From a checkpoint of a small audio embedding model.
Model: 24.8M parameters, waveform 16khz input, moe top_k, num experts 16, layers 12, width 192.
Training: muon at rate 0.0049, 5100 steps, batches of 64, held-out accuracy 99%.
Data: trained on synthesized solo parts of chorales (CocoChorales), 39062 training examples, 8.4 epochs.
Rows from block 6, named by matrix and row number. Rows with one number belong to one attention dimension. Each number is 200 + 20 x the weight over its row's rms, rounded and kept within 0 to 999. All counts start at 0. After the name is the row's rms in percent of the matrix's.
# v: attention query, key and value (stacked) (model.blocks.6.attn.qkv.weight, 576x192, the v third), inputs 128-191
# proj: attention output (model.blocks.6.attn.proj.weight, 192x192, transposed), outputs 128-191
v.123,053,203,177,227,200,207,233,200,211,213,202,200,197,239,186,249,202,198,200,201,200,200,192,181,196,192,221,180,193,194,200,206,201,200,208,210,138,196,177,172,194,235,205,200,196,169,242,168,208,203,209,192,225,197,154,196,200,159,201,196,207,196,200,200,200
proj.123,052,194,201,213,199,206,199,199,198,190,193,225,197,198,200,158,210,200,200,196,214,200,172,188,177,224,208,216,200,200,200,140,197,209,170,201,200,200,200,191,240,170,200,217,150,200,200,201,203,168,203,197,209,198,248,200,198,200,197,198,205,200,193,204,195
v.127,050,188,214,203,145,160,204,199,196,195,200,203,169,168,199,215,199,208,189,200,200,200,210,212,196,171,191,207,209,202,202,193,200,198,181,202,196,212,217,200,200,192,196,207,209,201,182,208,199,199,199,199,202,203,208,209,204,197,168,200,199,201,198,204,202
proj.127,056,249,189,198,211,221,201,193,206,209,204,198,189,204,196,205,197,205,189,208,203,201,201,208,209,202,195,185,203,216,200,226,200,187,223,196,267,193,205,207,197,278,213,161,199,214,199,189,190,203,209,201,183,160,199,241,218,225,203,205,219,200,212,184,218
v.128,082,208,214,197,182,250,229,157,204,206,210,183,171,222,199,212,199,160,200,209,197,200,200,193,205,233,204,196,210,181,196,215,200,175,192,203,217,166,203,205,200,177,153,200,213,200,188,209,228,183,191,214,192,200,168,211,205,213,231,247,200,202,210,198,196
proj.128,087,200,200,194,196,186,194,175,199,200,223,187,179,199,200,216,200,192,205,201,141,219,229,205,200,227,193,223,206,201,188,237,200,200,193,200,207,206,225,200,208,206,227,189,198,213,209,152,163,202,183,195,200,196,237,224,201,195,200,199,209,202,174,193,202
v.129,134,207,184,205,167,216,202,220,201,187,220,187,122,204,183,239,191,183,191,209,200,195,228,229,190,180,190,194,166,202,195,236,203,228,250,177,165,206,201,197,157,200,188,181,227,217,195,209,216,207,223,203,206,206,156,201,201,208,192,204,176,211,200,189,200
proj.129,130,187,215,200,207,206,163,192,194,193,200,207,194,200,193,239,226,209,203,224,205,213,182,203,169,199,223,204,205,198,199,172,210,178,200,165,213,208,267,200,203,207,233,202,222,199,229,186,213,217,201,229,183,192,263,200,197,199,222,229,249,205,199,198,208
v.131,168,197,182,204,208,200,201,207,232,225,189,195,220,188,167,238,205,200,166,239,203,204,192,179,210,204,204,191,180,221,201,192,215,221,204,202,181,185,186,185,207,216,163,203,198,175,197,194,163,213,179,166,209,191,172,171,204,197,217,213,216,194,203,203,198
proj.131,158,174,227,231,198,205,168,201,188,171,218,208,206,195,211,189,203,218,199,202,195,194,189,179,185,203,202,240,197,197,193,194,178,220,200,203,209,200,205,200,207,157,211,207,164,203,206,201,207,200,192,194,201,193,253,191,197,191,197,188,222,197,178,202,199
v.133,024,202,250,195,187,216,200,200,201,200,200,201,189,183,199,324,198,149,200,201,200,200,217,197,202,201,200,200,199,198,139,200,200,200,199,200,130,196,203,200,200,198,202,200,208,240,201,203,223,215,204,199,200,205,138,207,202,200,200,233,201,159,203,200,163
proj.133,024,250,200,197,219,200,201,200,200,200,200,241,168,199,200,198,201,224,200,200,200,200,200,200,197,200,200,200,200,276,204,200,200,200,200,200,228,200,200,200,211,200,200,200,200,200,200,200,158,101,200,200,200,199,226,200,200,200,200,200,200,201,200,199,200
v.134,032,202,201,195,201,222,201,200,198,201,200,224,186,235,201,200,201,175,200,200,200,200,197,196,200,192,222,200,198,196,186,223,200,200,206,201,171,200,184,188,200,202,213,200,189,200,267,195,200,201,202,200,283,200,173,200,199,195,202,196,201,171,200,200,199
proj.134,024,185,203,201,195,202,200,200,198,146,142,217,199,187,200,171,209,200,199,203,197,200,200,200,198,199,200,200,260,200,200,120,200,203,200,200,191,201,200,144,200,166,200,200,167,200,200,200,204,90,207,191,200,196,218,198,200,186,200,188,200,206,212,200,196
v.135,283,198,175,199,227,202,193,195,192,198,173,235,229,195,205,129,201,229,198,191,200,190,200,196,216,204,199,212,223,204,196,150,200,208,182,204,254,165,213,202,215,204,198,202,184,189,188,218,189,201,198,207,174,229,251,202,219,213,197,207,196,206,204,202,220
proj.135,285,155,209,204,201,207,210,191,208,202,196,145,226,206,205,208,192,196,209,199,203,196,207,211,207,200,199,142,204,200,200,217,201,193,223,190,143,200,181,199,167,237,199,194,204,202,189,196,209,210,198,218,197,201,110,203,199,202,203,187,176,210,196,201,205
v.137,016,199,200,200,201,201,200,206,199,200,200,200,204,201,200,191,202,199,198,201,197,200,198,199,200,203,235,199,200,175,200,200,200,210,200,200,199,197,173,200,199,200,200,200,201,200,241,200,200,202,200,200,233,217,185,199,201,200,201,138,206,200,200,200,201
proj.137,014,200,200,200,200,201,200,201,200,200,192,200,282,200,200,200,200,200,200,200,200,200,200,200,200,199,200,200,200,200,202,197,200,200,200,200,200,200,200,200,200,182,200,200,200,200,200,200,200,200,200,200,200,200,200,200,200,200,200,200,200,217,200,200,200
v.139,112,188,167,206,189,197,201,195,209,200,201,204,173,218,210,165,201,195,233,201,210,182,200,220,202,203,201,190,227,148,189,166,198,196,198,199,222,205,211,199,199,213,214,200,204,209,201,207,197,142,207,227,196,238,196,212,190,207,247,204,193,208,187,209,216
proj.139,088,206,208,197,221,193,199,190,191,200,200,186,210,203,200,226,194,212,197,192,193,200,211,207,219,185,196,162,198,190,200,186,210,193,207,200,191,201,235,203,202,236,206,169,245,224,201,201,191,199,201,200,199,205,168,225,231,211,152,191,214,204,199,188,205
v.140,100,232,244,204,219,203,201,171,182,198,192,197,233,186,200,135,207,223,200,203,188,200,197,208,217,205,199,202,193,206,199,175,185,191,202,202,209,183,229,238,201,186,198,202,226,142,191,200,199,231,209,197,200,206,254,183,203,199,202,210,190,264,208,199,198
proj.140,097,203,144,238,202,150,244,180,211,221,211,201,174,224,191,202,199,171,194,198,210,200,192,201,214,202,210,196,181,175,178,250,229,229,191,217,203,191,158,200,200,208,200,207,190,202,198,197,241,227,199,202,203,210,190,200,192,205,200,215,186,180,196,206,200
v.142,235,181,222,207,197,205,204,211,187,194,214,206,177,175,189,263,196,177,198,211,208,200,196,201,184,181,194,193,196,206,200,211,215,231,230,200,158,199,179,195,191,191,196,202,224,219,195,192,201,226,210,198,205,174,157,202,206,197,178,189,201,186,210,205,171
proj.142,201,212,206,202,222,182,177,217,200,214,182,241,185,195,190,179,189,202,181,193,224,229,179,204,191,205,205,209,194,201,198,193,200,202,202,200,264,196,234,200,202,196,223,201,172,186,194,212,198,184,211,200,209,184,269,191,200,201,203,206,240,200,200,202,211
v.143,071,200,200,201,210,208,202,191,214,209,197,200,216,205,198,214,201,187,138,201,200,202,197,185,200,212,209,197,187,201,168,203,204,188,203,217,198,163,196,196,254,201,200,225,198,186,246,198,236,222,186,143,200,219,182,153,200,188,173,200,224,184,200,200,200
proj.143,067,197,213,189,196,200,205,200,199,173,202,236,200,195,254,193,212,214,200,204,214,157,194,153,179,200,200,192,204,221,230,197,200,200,204,205,197,213,194,188,199,173,172,163,198,200,208,200,201,145,211,200,200,191,238,207,199,198,213,160,198,200,200,196,158
v.144,009,200,200,200,200,201,200,186,200,200,200,200,200,200,200,200,200,200,200,200,199,200,200,199,200,200,199,200,200,200,200,200,200,200,201,200,200,200,200,200,200,200,200,200,200,200,200,200,200,200,201,381,200,197,200,200,200,233,200,200,200,200,200,200,200
proj.144,008,200,200,200,200,200,200,200,200,200,200,200,163,200,200,364,200,200,200,200,200,200,200,200,200,200,200,200,200,200,200,200,200,200,200,200,200,200,200,200,200,200,200,200,200,200,200,200,200,200,200,200,200,200,200,200,200,200,200,200,200,200,200,200,200
v.145,015,200,200,200,200,200,200,191,200,200,243,151,207,266,200,196,200,200,200,200,234,200,200,200,200,200,200,177,197,200,160,200,200,200,141,200,204,201,200,200,200,208,200,200,305,200,200,200,200,200,147,200,309,200,199,200,200,200,200,200,200,200,200,200,200
proj.145,012,179,200,200,200,200,200,200,200,200,200,201,251,200,200,200,200,252,200,200,200,200,200,200,200,200,200,200,240,200,200,200,200,200,200,200,200,200,200,114,200,200,200,200,114,200,203,200,200,200,283,200,200,206,245,200,200,200,200,200,200,240,200,200,200
v.146,144,224,203,198,223,193,203,185,235,202,229,184,276,214,194,157,199,210,200,232,185,203,187,199,201,210,202,212,163,174,197,198,201,204,186,205,210,237,198,186,198,221,212,199,228,218,202,193,199,206,185,199,218,130,209,228,200,190,207,201,200,175,202,200,197
proj.146,139,215,197,182,194,207,201,199,196,200,199,211,276,198,203,173,203,236,200,178,188,193,198,203,208,183,200,202,243,178,200,192,200,187,203,188,202,195,192,190,188,200,194,199,164,199,198,152,155,171,206,200,202,205,246,191,200,197,200,185,190,210,208,202,199
v.148,021,199,200,200,201,221,202,198,224,200,266,195,240,200,200,196,201,199,200,231,201,200,211,204,199,200,200,200,195,200,179,200,200,186,215,200,203,201,201,200,200,200,201,200,200,200,201,202,200,244,196,202,238,136,198,191,204,200,205,245,200,206,207,200,200
proj.148,020,164,202,201,198,200,200,200,200,200,200,204,288,207,200,181,177,231,200,200,200,200,200,193,209,200,200,200,222,205,200,199,200,200,166,200,200,201,216,200,200,191,201,200,198,195,206,200,198,199,204,200,200,199,220,200,200,200,200,200,200,200,200,200,200
v.149,149,201,209,237,201,205,198,204,211,204,203,176,179,192,189,182,200,203,193,200,183,200,198,196,180,198,204,165,201,224,194,201,200,204,233,201,181,198,198,197,197,200,181,201,225,221,204,200,196,235,178,183,216,174,201,194,220,188,187,257,189,216,204,200,177
proj.149,162,166,197,211,192,198,198,201,194,191,204,235,211,200,195,189,189,212,199,203,197,176,187,188,210,184,203,226,235,189,201,150,192,202,198,197,199,190,204,201,166,175,202,200,216,200,201,198,194,192,178,204,219,205,292,187,201,200,195,213,203,212,206,200,226
v.152,155,178,211,204,197,195,205,197,185,235,189,200,148,221,212,199,231,202,182,192,200,201,209,182,217,196,197,164,206,213,216,231,246,163,208,200,208,203,189,205,198,199,138,206,185,190,218,194,201,228,189,204,199,245,202,172,175,197,203,224,197,146,191,203,188
proj.152,135,230,129,205,160,206,183,198,200,176,212,203,167,212,195,207,206,183,190,219,163,199,194,199,154,204,208,215,198,203,181,192,195,208,206,177,142,175,198,170,201,215,183,209,205,201,200,188,232,161,248,214,203,184,176,199,242,206,203,184,187,229,207,202,199
v.153,084,154,218,208,179,206,169,201,192,201,200,204,111,169,210,207,202,193,195,200,199,200,209,203,154,194,200,179,261,242,230,210,200,190,195,202,199,185,201,218,201,175,160,207,201,199,187,219,210,219,233,208,199,219,186,136,208,205,207,253,171,226,188,202,199
proj.153,075,184,191,232,200,204,235,194,206,191,220,233,141,201,194,235,195,196,162,230,210,200,200,199,203,227,224,203,162,200,146,162,195,199,202,200,199,205,232,200,198,200,225,206,204,205,198,210,225,214,195,218,206,206,166,199,216,183,207,247,200,198,200,218,208
v.155,234,168,209,220,191,192,210,215,223,204,199,199,125,151,204,194,201,173,201,177,193,202,213,200,201,203,152,204,174,232,186,230,215,175,218,206,196,213,194,202,196,195,185,201,163,184,202,201,182,195,206,207,200,260,204,165,190,200,207,202,168,245,195,206,171
proj.155,234,221,189,212,193,225,192,183,194,200,200,237,132,217,193,222,206,192,192,240,214,210,196,200,209,209,224,198,192,200,192,167,193,207,211,193,205,199,206,204,219,176,200,191,261,223,211,201,210,229,199,200,208,201,178,201,205,199,168,208,220,162,210,203,190
v.158,026,200,200,198,184,200,213,171,200,165,200,200,252,199,200,193,217,159,196,173,202,200,200,202,200,202,193,200,200,200,138,200,200,190,213,143,237,201,201,200,200,200,227,200,194,199,208,204,235,200,200,202,200,198,200,164,199,200,202,200,199,201,200,203,199
proj.158,020,198,208,200,199,200,192,200,199,199,200,200,256,237,201,199,200,259,200,274,200,200,200,200,258,213,200,115,202,202,194,199,200,203,200,201,200,200,200,200,210,185,201,200,194,200,200,201,197,198,208,200,199,227,203,200,200,200,200,199,200,150,185,199,200
v.159,031,185,202,200,198,202,203,133,165,200,200,201,278,262,199,141,200,197,200,223,201,202,199,200,209,214,205,198,201,171,200,203,197,200,145,200,207,207,201,201,200,212,236,200,204,250,212,202,209,200,202,201,246,212,190,232,197,200,200,200,215,178,199,200,203
proj.159,035,213,167,201,203,200,204,199,201,200,200,210,195,192,203,223,200,203,200,199,200,200,199,200,188,203,200,192,200,199,198,200,200,200,208,207,177,200,189,134,199,201,200,200,97,200,199,199,200,199,241,200,199,213,203,202,200,167,199,201,196,200,200,200,200
v.160,075,175,194,177,231,170,166,199,200,201,223,190,258,200,185,198,248,199,201,218,195,201,185,188,199,195,220,224,139,190,207,204,200,181,226,263,164,229,204,202,204,199,238,196,196,160,210,190,203,175,202,198,198,205,235,199,196,150,174,200,199,209,201,198,201
proj.160,068,218,199,200,196,233,202,207,203,204,196,199,185,201,202,177,201,193,202,195,198,200,199,219,199,204,210,183,174,195,200,203,218,199,180,139,241,174,206,199,189,214,218,202,218,234,199,186,184,205,138,200,232,179,198,191,204,209,202,201,203,199,211,219,204
v.161,195,189,209,190,173,212,217,232,188,203,209,252,184,121,198,218,218,194,200,190,215,196,200,225,187,134,201,201,214,194,171,200,195,196,251,189,167,154,226,199,199,163,201,198,182,183,215,212,212,195,214,193,189,269,202,186,208,187,200,180,177,232,211,199,186
proj.161,166,171,208,178,219,188,159,202,203,193,200,201,185,219,211,192,182,223,197,238,206,216,202,207,219,219,198,198,174,209,209,199,201,199,156,179,223,237,251,214,228,154,198,200,254,205,198,222,226,196,185,227,206,199,193,199,217,207,205,230,201,147,187,200,195