A small audio embedding model, trained from scratch: arch transformer, trained on synthesized solo parts of chorales (CocoChorales).
Rows from block 9 of a small audio embedding model, named by matrix and row number. Rows with one number within an expert belong to one neuron, the router's apart. Each number is 500 + 25 x the weight over its row's rms, rounded and kept within 0 to 999. All counts start at 0. Numbers have three digits each.
Before each expert's rows are labels from the 100 clips, of 14976, where the router gives the expert most weight on average: "top examples" is what is common among them. Only what is clearly more common there than usual is listed. The data: synthesized solo parts of chorales (CocoChorales). In brackets: how many of the 100, against the usual share in percent.
# router: router (model.blocks.9.mlp.router.weight, 16x192, trained with AdamW), inputs 0-95
# gate: expert gate (model.blocks.9.mlp.gate, 16x384x192), inputs 0-95
# up: expert up (model.blocks.9.mlp.up, 16x384x192), inputs 0-95
# down: expert down (model.blocks.9.mlp.down, 16x192x384, transposed), outputs 0-95

# expert 8
top examples: clarinet (100 vs 9.1); note G#4 (34 vs 9.1); note D#4 (31 vs 11.5); note A#4 (27 vs 10.4)
router.8:463466494520479491474495526491515522545528535528496510547510519497485548494506489513508487514514512498522502497489483463519485524501516544498506487520504540491509504452487448453537477501477421476496494477474494487508504488492482509500472499505513474468461485504516508503462476482476509499
gate.92:529525487488486515510514498459451491510512449483494498502465517493513518513496507513483465458488503522496484530487495472493536456507497506518505521518469486471497516521432533514559445496502496508447505527463565510514533531497495458487515505500492544516544519503508516520497500501508490504
up.92:482508565462539495487488475562474491499447470504485534498502453549481513486502526510505500540512490511504500469479476515516499525498495492505468495481541421500506540522457544499457550489547506505458498525474485500507499519489516497521525504504495495525496496485516483486512464486503500468
down.92:483460552485515514516503470491505508509551468503523461484484544475526492469528536497501471478495492495476519485492459496475519479499498510575507497491498510480454516526506528494513450486507457518436490498491502527540537532470583488478518532493474516540530558526541537485506492500509496473
gate.111:507476449557501498523570491495500513498496440510478495512470494486520496543537504505427514500532479549500500517438500500534488496479439506484527558465435524464512503493451500529468500505442486500485493485504513483488507484491500458447554513506497486503491500514501506494526490504506501528
up.111:498502507531491469469514471505526500500488480505491458502525494470500498502461499489495524507495501493499462495501492529506535486487521502499500566489531524500493521496505513490497505500508450491489494496497475504523561516519506534430509491452498486503453499518503530502499489576513502510
down.111:501506503535514474464502531512491475485563498525498479480498544502494444473520478483485460504502511500523478509489514500507524502500477484496492488497474503498520442507490457507556519510418495504536504509485518513476509475509506486568512483508516498506496508476467569486495556508504486520
gate.120:514523445471507514489521472493514497491472492492453475505510495490471505547465505497493511535518523486549485508502554510517482487507486478491537541567479512450507512473479489508447556496582527472493501520494546497501508492490485490492493560512478463479437488499516463517494467520496530492
up.120:491477523507489499461511510480482502497524507519545526531501487478497499496544514514501523483437503517485507509504466501482466551486500523503456497461494489517467447545513499491557432529434481537493487506507458483478502499475500490472514432505495521498534494512509477486481501510547475528
down.120:482535533520494485463520484519540494518505517510530488522508490456499499492476504505543485499496518461502508497512496529511463613497588506481467496464512499500422458501510473499502514492465500512505493498502501501512460501505475476462504482528533507520520514504496458506486499500489501493
gate.135:520478518478484543469475528505489494480505485500471487484490488527507515510490526580475509510458504517494519537475573500494501466501508513533498519502508466500475528495542508507499456500490506498491500507487515490485465479497459501515496499506499504496482500489473468505532491508506501507
up.135:514456532494494554481453528493502510483508513505472511505508499525506512497490517605474505523486500516475528526506550482489505491499515497499495495517504501513467516484557498491482471505472533489491497498526500471470446489502468514510474477497500479496497502504485461501540491493500515501
down.135:523518480474545509497533504508488502481456489493490497513504454473559521545487537502509462506501484520506529496457520539515505536497473505492469540507493514476508510515540553497508500527578490507498492450525516479505550495451499513523446486516439494501454500486520473512495515523492529505
gate.144:464500380492529488513487501509523497487478533467528421498547474477492529504479486487492561499504498521519500505505553493514543530500508497495483497504486519500551482499530533498466532499576520486530499485506502491503512487473471514489524501512496492507486486526480454481502479489492503441
up.144:485529450498516496488496492514504492506487522484514442494517472484504503505547506485492522491518525488540467510501519481518485560474544504483520494492473478514551469496504503537483550492559538510573497491491509478492466476479430465486500450494504455506519495486476470487547492481525499505
down.144:497531473505484524454495502495528514501502474513471403501520488546498501503512492491529525505507510529532506507489601530480467492481498493542520490500477529494507512499487489531445531500561472512516503509502495493476516480538543516474488503503475480491492492513487518506506499485517498499

# expert 5
top examples: horn (53 vs 6.7)
router.5:514492519522480547488493526503515484497502480548519518529499478480504455469535520477539504496497502522501533516561466524516468473470517471518532512490444528495451459523556493525491557480489465504469471536517524520526489511550519487520513490490490520500571523523513499496516500454480485534
gate.22:504505508501492523464504499488510491501509487465511635490486453529542513545492522513460510515528505568453522525474524519514483522471485506496462502510521494497520527474501528463453502500503487503507499535486504469481483513513482445499485443475500516506525492467514512500500495471503526472
up.22:500496575489487499464506499521512523484502470476477550500468454512534527527506513487504515502501532545475545527486533534526502519486516544512498504492490487503482545507493532505460500500504483507507501521503501496473501490552457454498453481501502496478494487480499532525513497497499508488
down.22:502507508465492488485504521472475512501480481515516497469484500500511522489462480546486506481531490532519464505488542487500519509508505511508460513465528450471580520466488548525495543499583484540552500483509501500515507496480418497515503500510512497508490524491487448476507485494524513498
gate.23:472493498525499497510501455495500514497509485521507564516504497501501505480537520489504537499513492546503509520486512499515441501494460472480480493451399523496520501498437503494462449499573498512471482512520515491480527508512526480477519504455517489492498485498497495498512503493479497562
up.23:494497510526501468493517489462502463492471492507465468497531490480500475500507544520454447496552517517477495488513482484497496480504530497500501487536484487499533495493503542519489455493547559435481492501503455484503524497501485534499515488516484532511514508490499496482565469484515493485
down.23:500502537498495506516512503420502504500483541512501588521510513437518499549575492487495482495532516509491555513531440482492514513462532506500528485523480512516441467500468489475505485501474527412501489505552513483465500490506451480485493510521502531495543486499492509474513503487490472500
gate.24:504491453506513555541543493552511480505508476501494457524493501498485525549445515510502487502513506463462515443466519491537527540476499479519500514521453540477504526520508551536500491515486519509502531487512527482453502483534450469518503514473448460505508539496534511488517472490429551478
up.24:495495559559504510473477467505496498506475493505507499475503495526496500519537509499494501501495490519498486574522453416463458522514508489508497490470530486530494504501457523518500510501501473485521498482496539516557544493482499474508510509528488546515533493503460456494503537502523499506
down.24:482488496508480497485509493442495487502490482492476458519486456570499519521503501530480499476483505503491502528515556498496465543516541505500497511490506437480516519491455502540443484515548538491473480505489503486479490506495569480484499499494493545472507499494485444512547504496519496522
gate.28:462551480493562490533508492496506486498460498518499417496513481459502509464431484519502453495508505501517492503506553511538522547500522494506475507502510465458499504479547515491508502488536499444540488448506458499489536524493479496485523515529518522532452506470493458508500470493507501476
up.28:526502491456473528508454506471450521497512469481556489527490523498539507477504491533506479508484500448529514499514505498518491472492512484481534508573445468507474463514509501492524532488474504519528500492500499502478464523500510460460496451511527497523467526478499501515469494515519501484
down.28:543503471478482521489503498476483512498512502528461434497516523542520491492472498587465513492487486498525495503487585516446511420515503500526523499523483503470528538476495504513457476500505497506484494527498477494491483484491594535502511462498503502511490520497517499498512498457508506479
gate.36:500510546497488472483500499493534492519497474494510445505542477523498500500450476493492493526517498527489527483497486473468506485534535529473530501517618496496476549453446458497434527491499481485473508528504503499506528504504545508503475494515496500507486484532524521482512487517519486503
up.36:568485469496477529501485504515493508500538496461593523504491502497501498527481559497499505536473545486494524511451496501451506491465517543472465499495521458530521535486499499494470472514476468493483527514483516529494490503516463474520491504464496491480518493495523474486469502495490503486
down.36:457552464496479496476550524503485483471482487484472466537480477557482490524495503474500514487502500498498432498479494500453472504482493541481511481499502478487525505503514499502479468501533490508530496536471501508519487500482559496501529489494498505500504483512505502519500493483507513498

# expert 4
top examples: saxophone (99 vs 1.5)
router.4:478498518495464521499498526467513472559498518482521492469514545442511518523539499496514523468511506500484502508507503507496464489505524510464527467524453505477522505524514458526502487508506462466498487516510504478509527488527519431471496509492488510531488493491473527490476507499459467525
gate.65:495519483497503455511485489492497439508485505473495525496533497469504502501501492498502528557502505522526493486504451531505503504496496485508500490541475472484523516517457513532501526500540516524433500522490520509500491387499537535475508485504515495472459490496499480454494459463545486501
up.65:482511454530489506493501471498511450500503492500510542463541493422542488491495492511455500530532530486506498500474519481473486516520513502500503505499476516491545524490468502463505457497546546500521518498482500494501540484493471520444524491440490467524539462506504494500485498507517501523
down.65:494492510486494514502500509492478497489438500506474505471484462494492532519448497531485488502513488501441463499492548501464499475524532513497458515513459498509536570498486508498494504501512455490545507510500470489500534475464521545507531507499500515512429500482517472477497509502500497432
gate.67:496495457521488515483495505546484510472501504488505513503485459521475514497487551499473551502491555492491514509507465452486444480513486499483500546508476512508510526482483452473486538508522499541488527508486501498512462495502501480493482512515425499467457500497506498512513536514504532545
up.67:584528496482507498514487522570487509479513489484513481493471538512500507509426524491524501504472500484501541457498491501525537488504490471504503513516516503499475484500503476512532523510467483532468534509497544527502459484514509495519500527527471457486430530489526532519468531503433522483
down.67:492517508512488525531524501529539478495505522468463488532487476482506499501481475481516539481501500488524527494506558494509488557496468499512500509531514556499417477496477479533527527521497487518508483486524520517509487484511503503500467506488487454510481485503491497544494515506483510491
gate.70:515480493513522499517496517498478525498402499498482471502441496517526491508458516513499508499500499534502553529465528508542501509507451480367493499475495520513528509483495535521474487492525496494494503458482515545497504537515473499507478525520507502474484505498507493500487499503494499515
up.70:517510438533494478493496505512510497495569515469510555537501494462535527496540464521500505518515483507498470501535471478515526481511512483531503521503523495496502494500498494501521531528483493551506501544497504499498434433499452498482514496449565470495492461539507500495521501501499505465
down.70:487492524494557449504469470503499503543501498555515479492486503494498514499511503494503498526470499473494506482503493501537559510498532474501490501506507503521522535476494496506555518536463506506481473487481501519492552500512484480495504576488513589450512521503507530523435507500490500499
gate.73:495496439537554475515505488511491499520514472484507485487511509540543486486515528490493504524527498529540435483456496495548501476492460500494489500507479461481619523479545517528459550495506482498485552484465483521496507512463471487520554508492517526479489503481507500486495508487498503476
up.73:468487515477478503463485543459504512502479478502448495499554507508473520521472501524474538492474522509519535528498571549457475532479519501511498497507495524505448520492435491478445474516516504467503500497502518490493472535508508562493471490501503505497523502519474515497488469468502483504
down.73:504517541495487490553500487502502515522448494540475509507526506512462491461497492542532506506497504495485501526490566535503497569506496495514505480474494518506480506491474488488455457496561459506501480485555453504526504498492566560448489496498528492501524498504505471503500485489510473501
gate.88:474494466500527501504500500511500500494474476500470479500498464533484500498492501535467501501499500500506476503500501499532499508570424500500486500518529509444495554501429563522500591500515500503499532500494500500500541520503525500500501500507481499500498468500528463499500448551500514493
up.88:467507494533489497536490500586506497504512493499511455492532554559481518495496459491521489515508484492463532479499572456495510518516552498478511516503532541502508503478469469500459525500484499472526497485516501505492475497505549483492494526522500491541559501497502554534501500502501470484
down.88:532487498501483519503488502504484534504596445500558506492538503492531483528570498515493475489493497500479500496498506473505486526515500500492528497541487548493510472492497504491523447494523465496480500449508499444513469499513507515518503466499473489492496515529474526537499524509515461517

# expert 14
top examples: tuba (54 vs 8.6); flute (30 vs 8.9); note A#3 (30 vs 10.5)
router.14:505511519456504476549492515489521451507489485487505511490496550518482531512554505493489541490513530436483508510521496506457506525515500533529497524526507513488459501531475442516492511494495510473530492541521501500513468497532499484530489493495524493535493512524469497543470486498485475485
gate.65:473520585450527490488496479456512493465476535504501523467503470509477523483506490487499541499525500533532433500520492483470530493515553483501486468452523484489555508485475536484500557500553508511567487498500442512484537502499480489494535518501523533525483467498497481500510517462498488489
up.65:493572561508536487497507492485514499482429504494487417511533472422492502492466489547519505500530501509529494502499501465518498519520544500500492520463583529489526487472471521495504552501542527516589479479518470482504526473471449532495508503511508502513484472498503463501519499501502503477
down.65:512476509483487534513453510522503493491540475488477502526498500513539491509504505565494492532476500483489527497476568478511526530492496479470501502527469475500522540478564505478508495497477508560422514493501501509491460528543402503493515469468536488499475526478509476504523471501514510491
gate.72:516474534510523454533521512488500499492493467451537504469520514470503489540494522451510498488521519523483566480509446477539488519467499484499507543475506500520459483515480516492490537507461534482492527470501516503482464500529463463498487545541502505500519475489500523509503503517491527536
up.72:505510407484473482470513489457485502529502543490539457514499507490528511517490457465509538533543497471504491511503508497530515538490539510472545529529478491514476469488499498513504565501456537493543512519495541443438452503516461439479507502481512509503485505494483489506477505484501503481
down.72:495503449493520505487507537469479495493458512492501568490515498524505468499497501544484546500507504522500458531531525496411467451489510513503475497480461484511586521479489472529480499491534497503543519499497513505509494469471432503500511495501478526485479496478471463502537514500496497508
gate.75:500500331500500500500500500500500500500500500500500495500500500500500500500500500500500500448500500500500500500500500500500500500500500500500500500500500500500779500500500500500500500500500500500500500500500500500500500500500500500500500500500500500500500500500500500500500500500500500472
up.75:500500516500500500725500500500500500500500500500500500500500500500500500500500500500500500584500500500500500500500500500500500500500500500500500500500500500500432500500500500500500403500500500500500500500500500500500500500500500500500500500500500500500500500500500500500500500500500500500
down.75:500500500500500500500500500500500500500500500500500500500392500510500500500500500500500500500500500500500500500500500500500400500500500500500500500500500500488500500500500500500500500500500430500500500375500500500500500500500572500500500500500500500500500500500500500500500500500500500500
gate.77:500500500500500500500500500500500515500500500500500500500500500500500500500500500500500500500500500500500500500500500500500500500500500500500500500500500500500500500500500500500500511500500500500500500500500500500500500500500500500500500500500500500500500500500500500500500500500500500500
up.77:500500500382500500500500500500500500500500500500500500500500500500500500500526500500500500500500500500500500500500500500500500540500500500500500500500292500500500500500500500500500500500500500500500500500500500500500500500500500500500500500500500500500500500500500500500500500500500346500
down.77:500352500500500500500500500500500500500500500500500500500500500500500500500500500500500554500500500500500500500500560500500500500500500500500500500500500640500500500500500500500500500500499500500500500500500500500500500500500500500500500500500500500500500500500500500500500500500500500500
gate.82:429482486511503524522544479450500496492478505492501489495493478528486485499511537465505559463501534483513499502551478468508450508486500498500498506456503495504545545499472481516492500513585462484467512513503469497537546503481433458504522492483509524503507478514494465502524505488541514524
up.82:507498516503493508510457512500482491483500512511536572502435487495501504514509535524529447490496478494485502492479457476462503487503502471500536496511466446526492521528496507498500492491493516496462491548484521497491444504522481428547507515491490504503538489483506485520546476493487508507
down.82:516495573459511500499500525497534500485549482498469534472458516464530494506563524436500508535516508501522477489505477485549473489492489504519492506536526496492510468507507496494499572496486439525484542515506559500523521482500468486508507546524504511486483493498537495486487484500474513478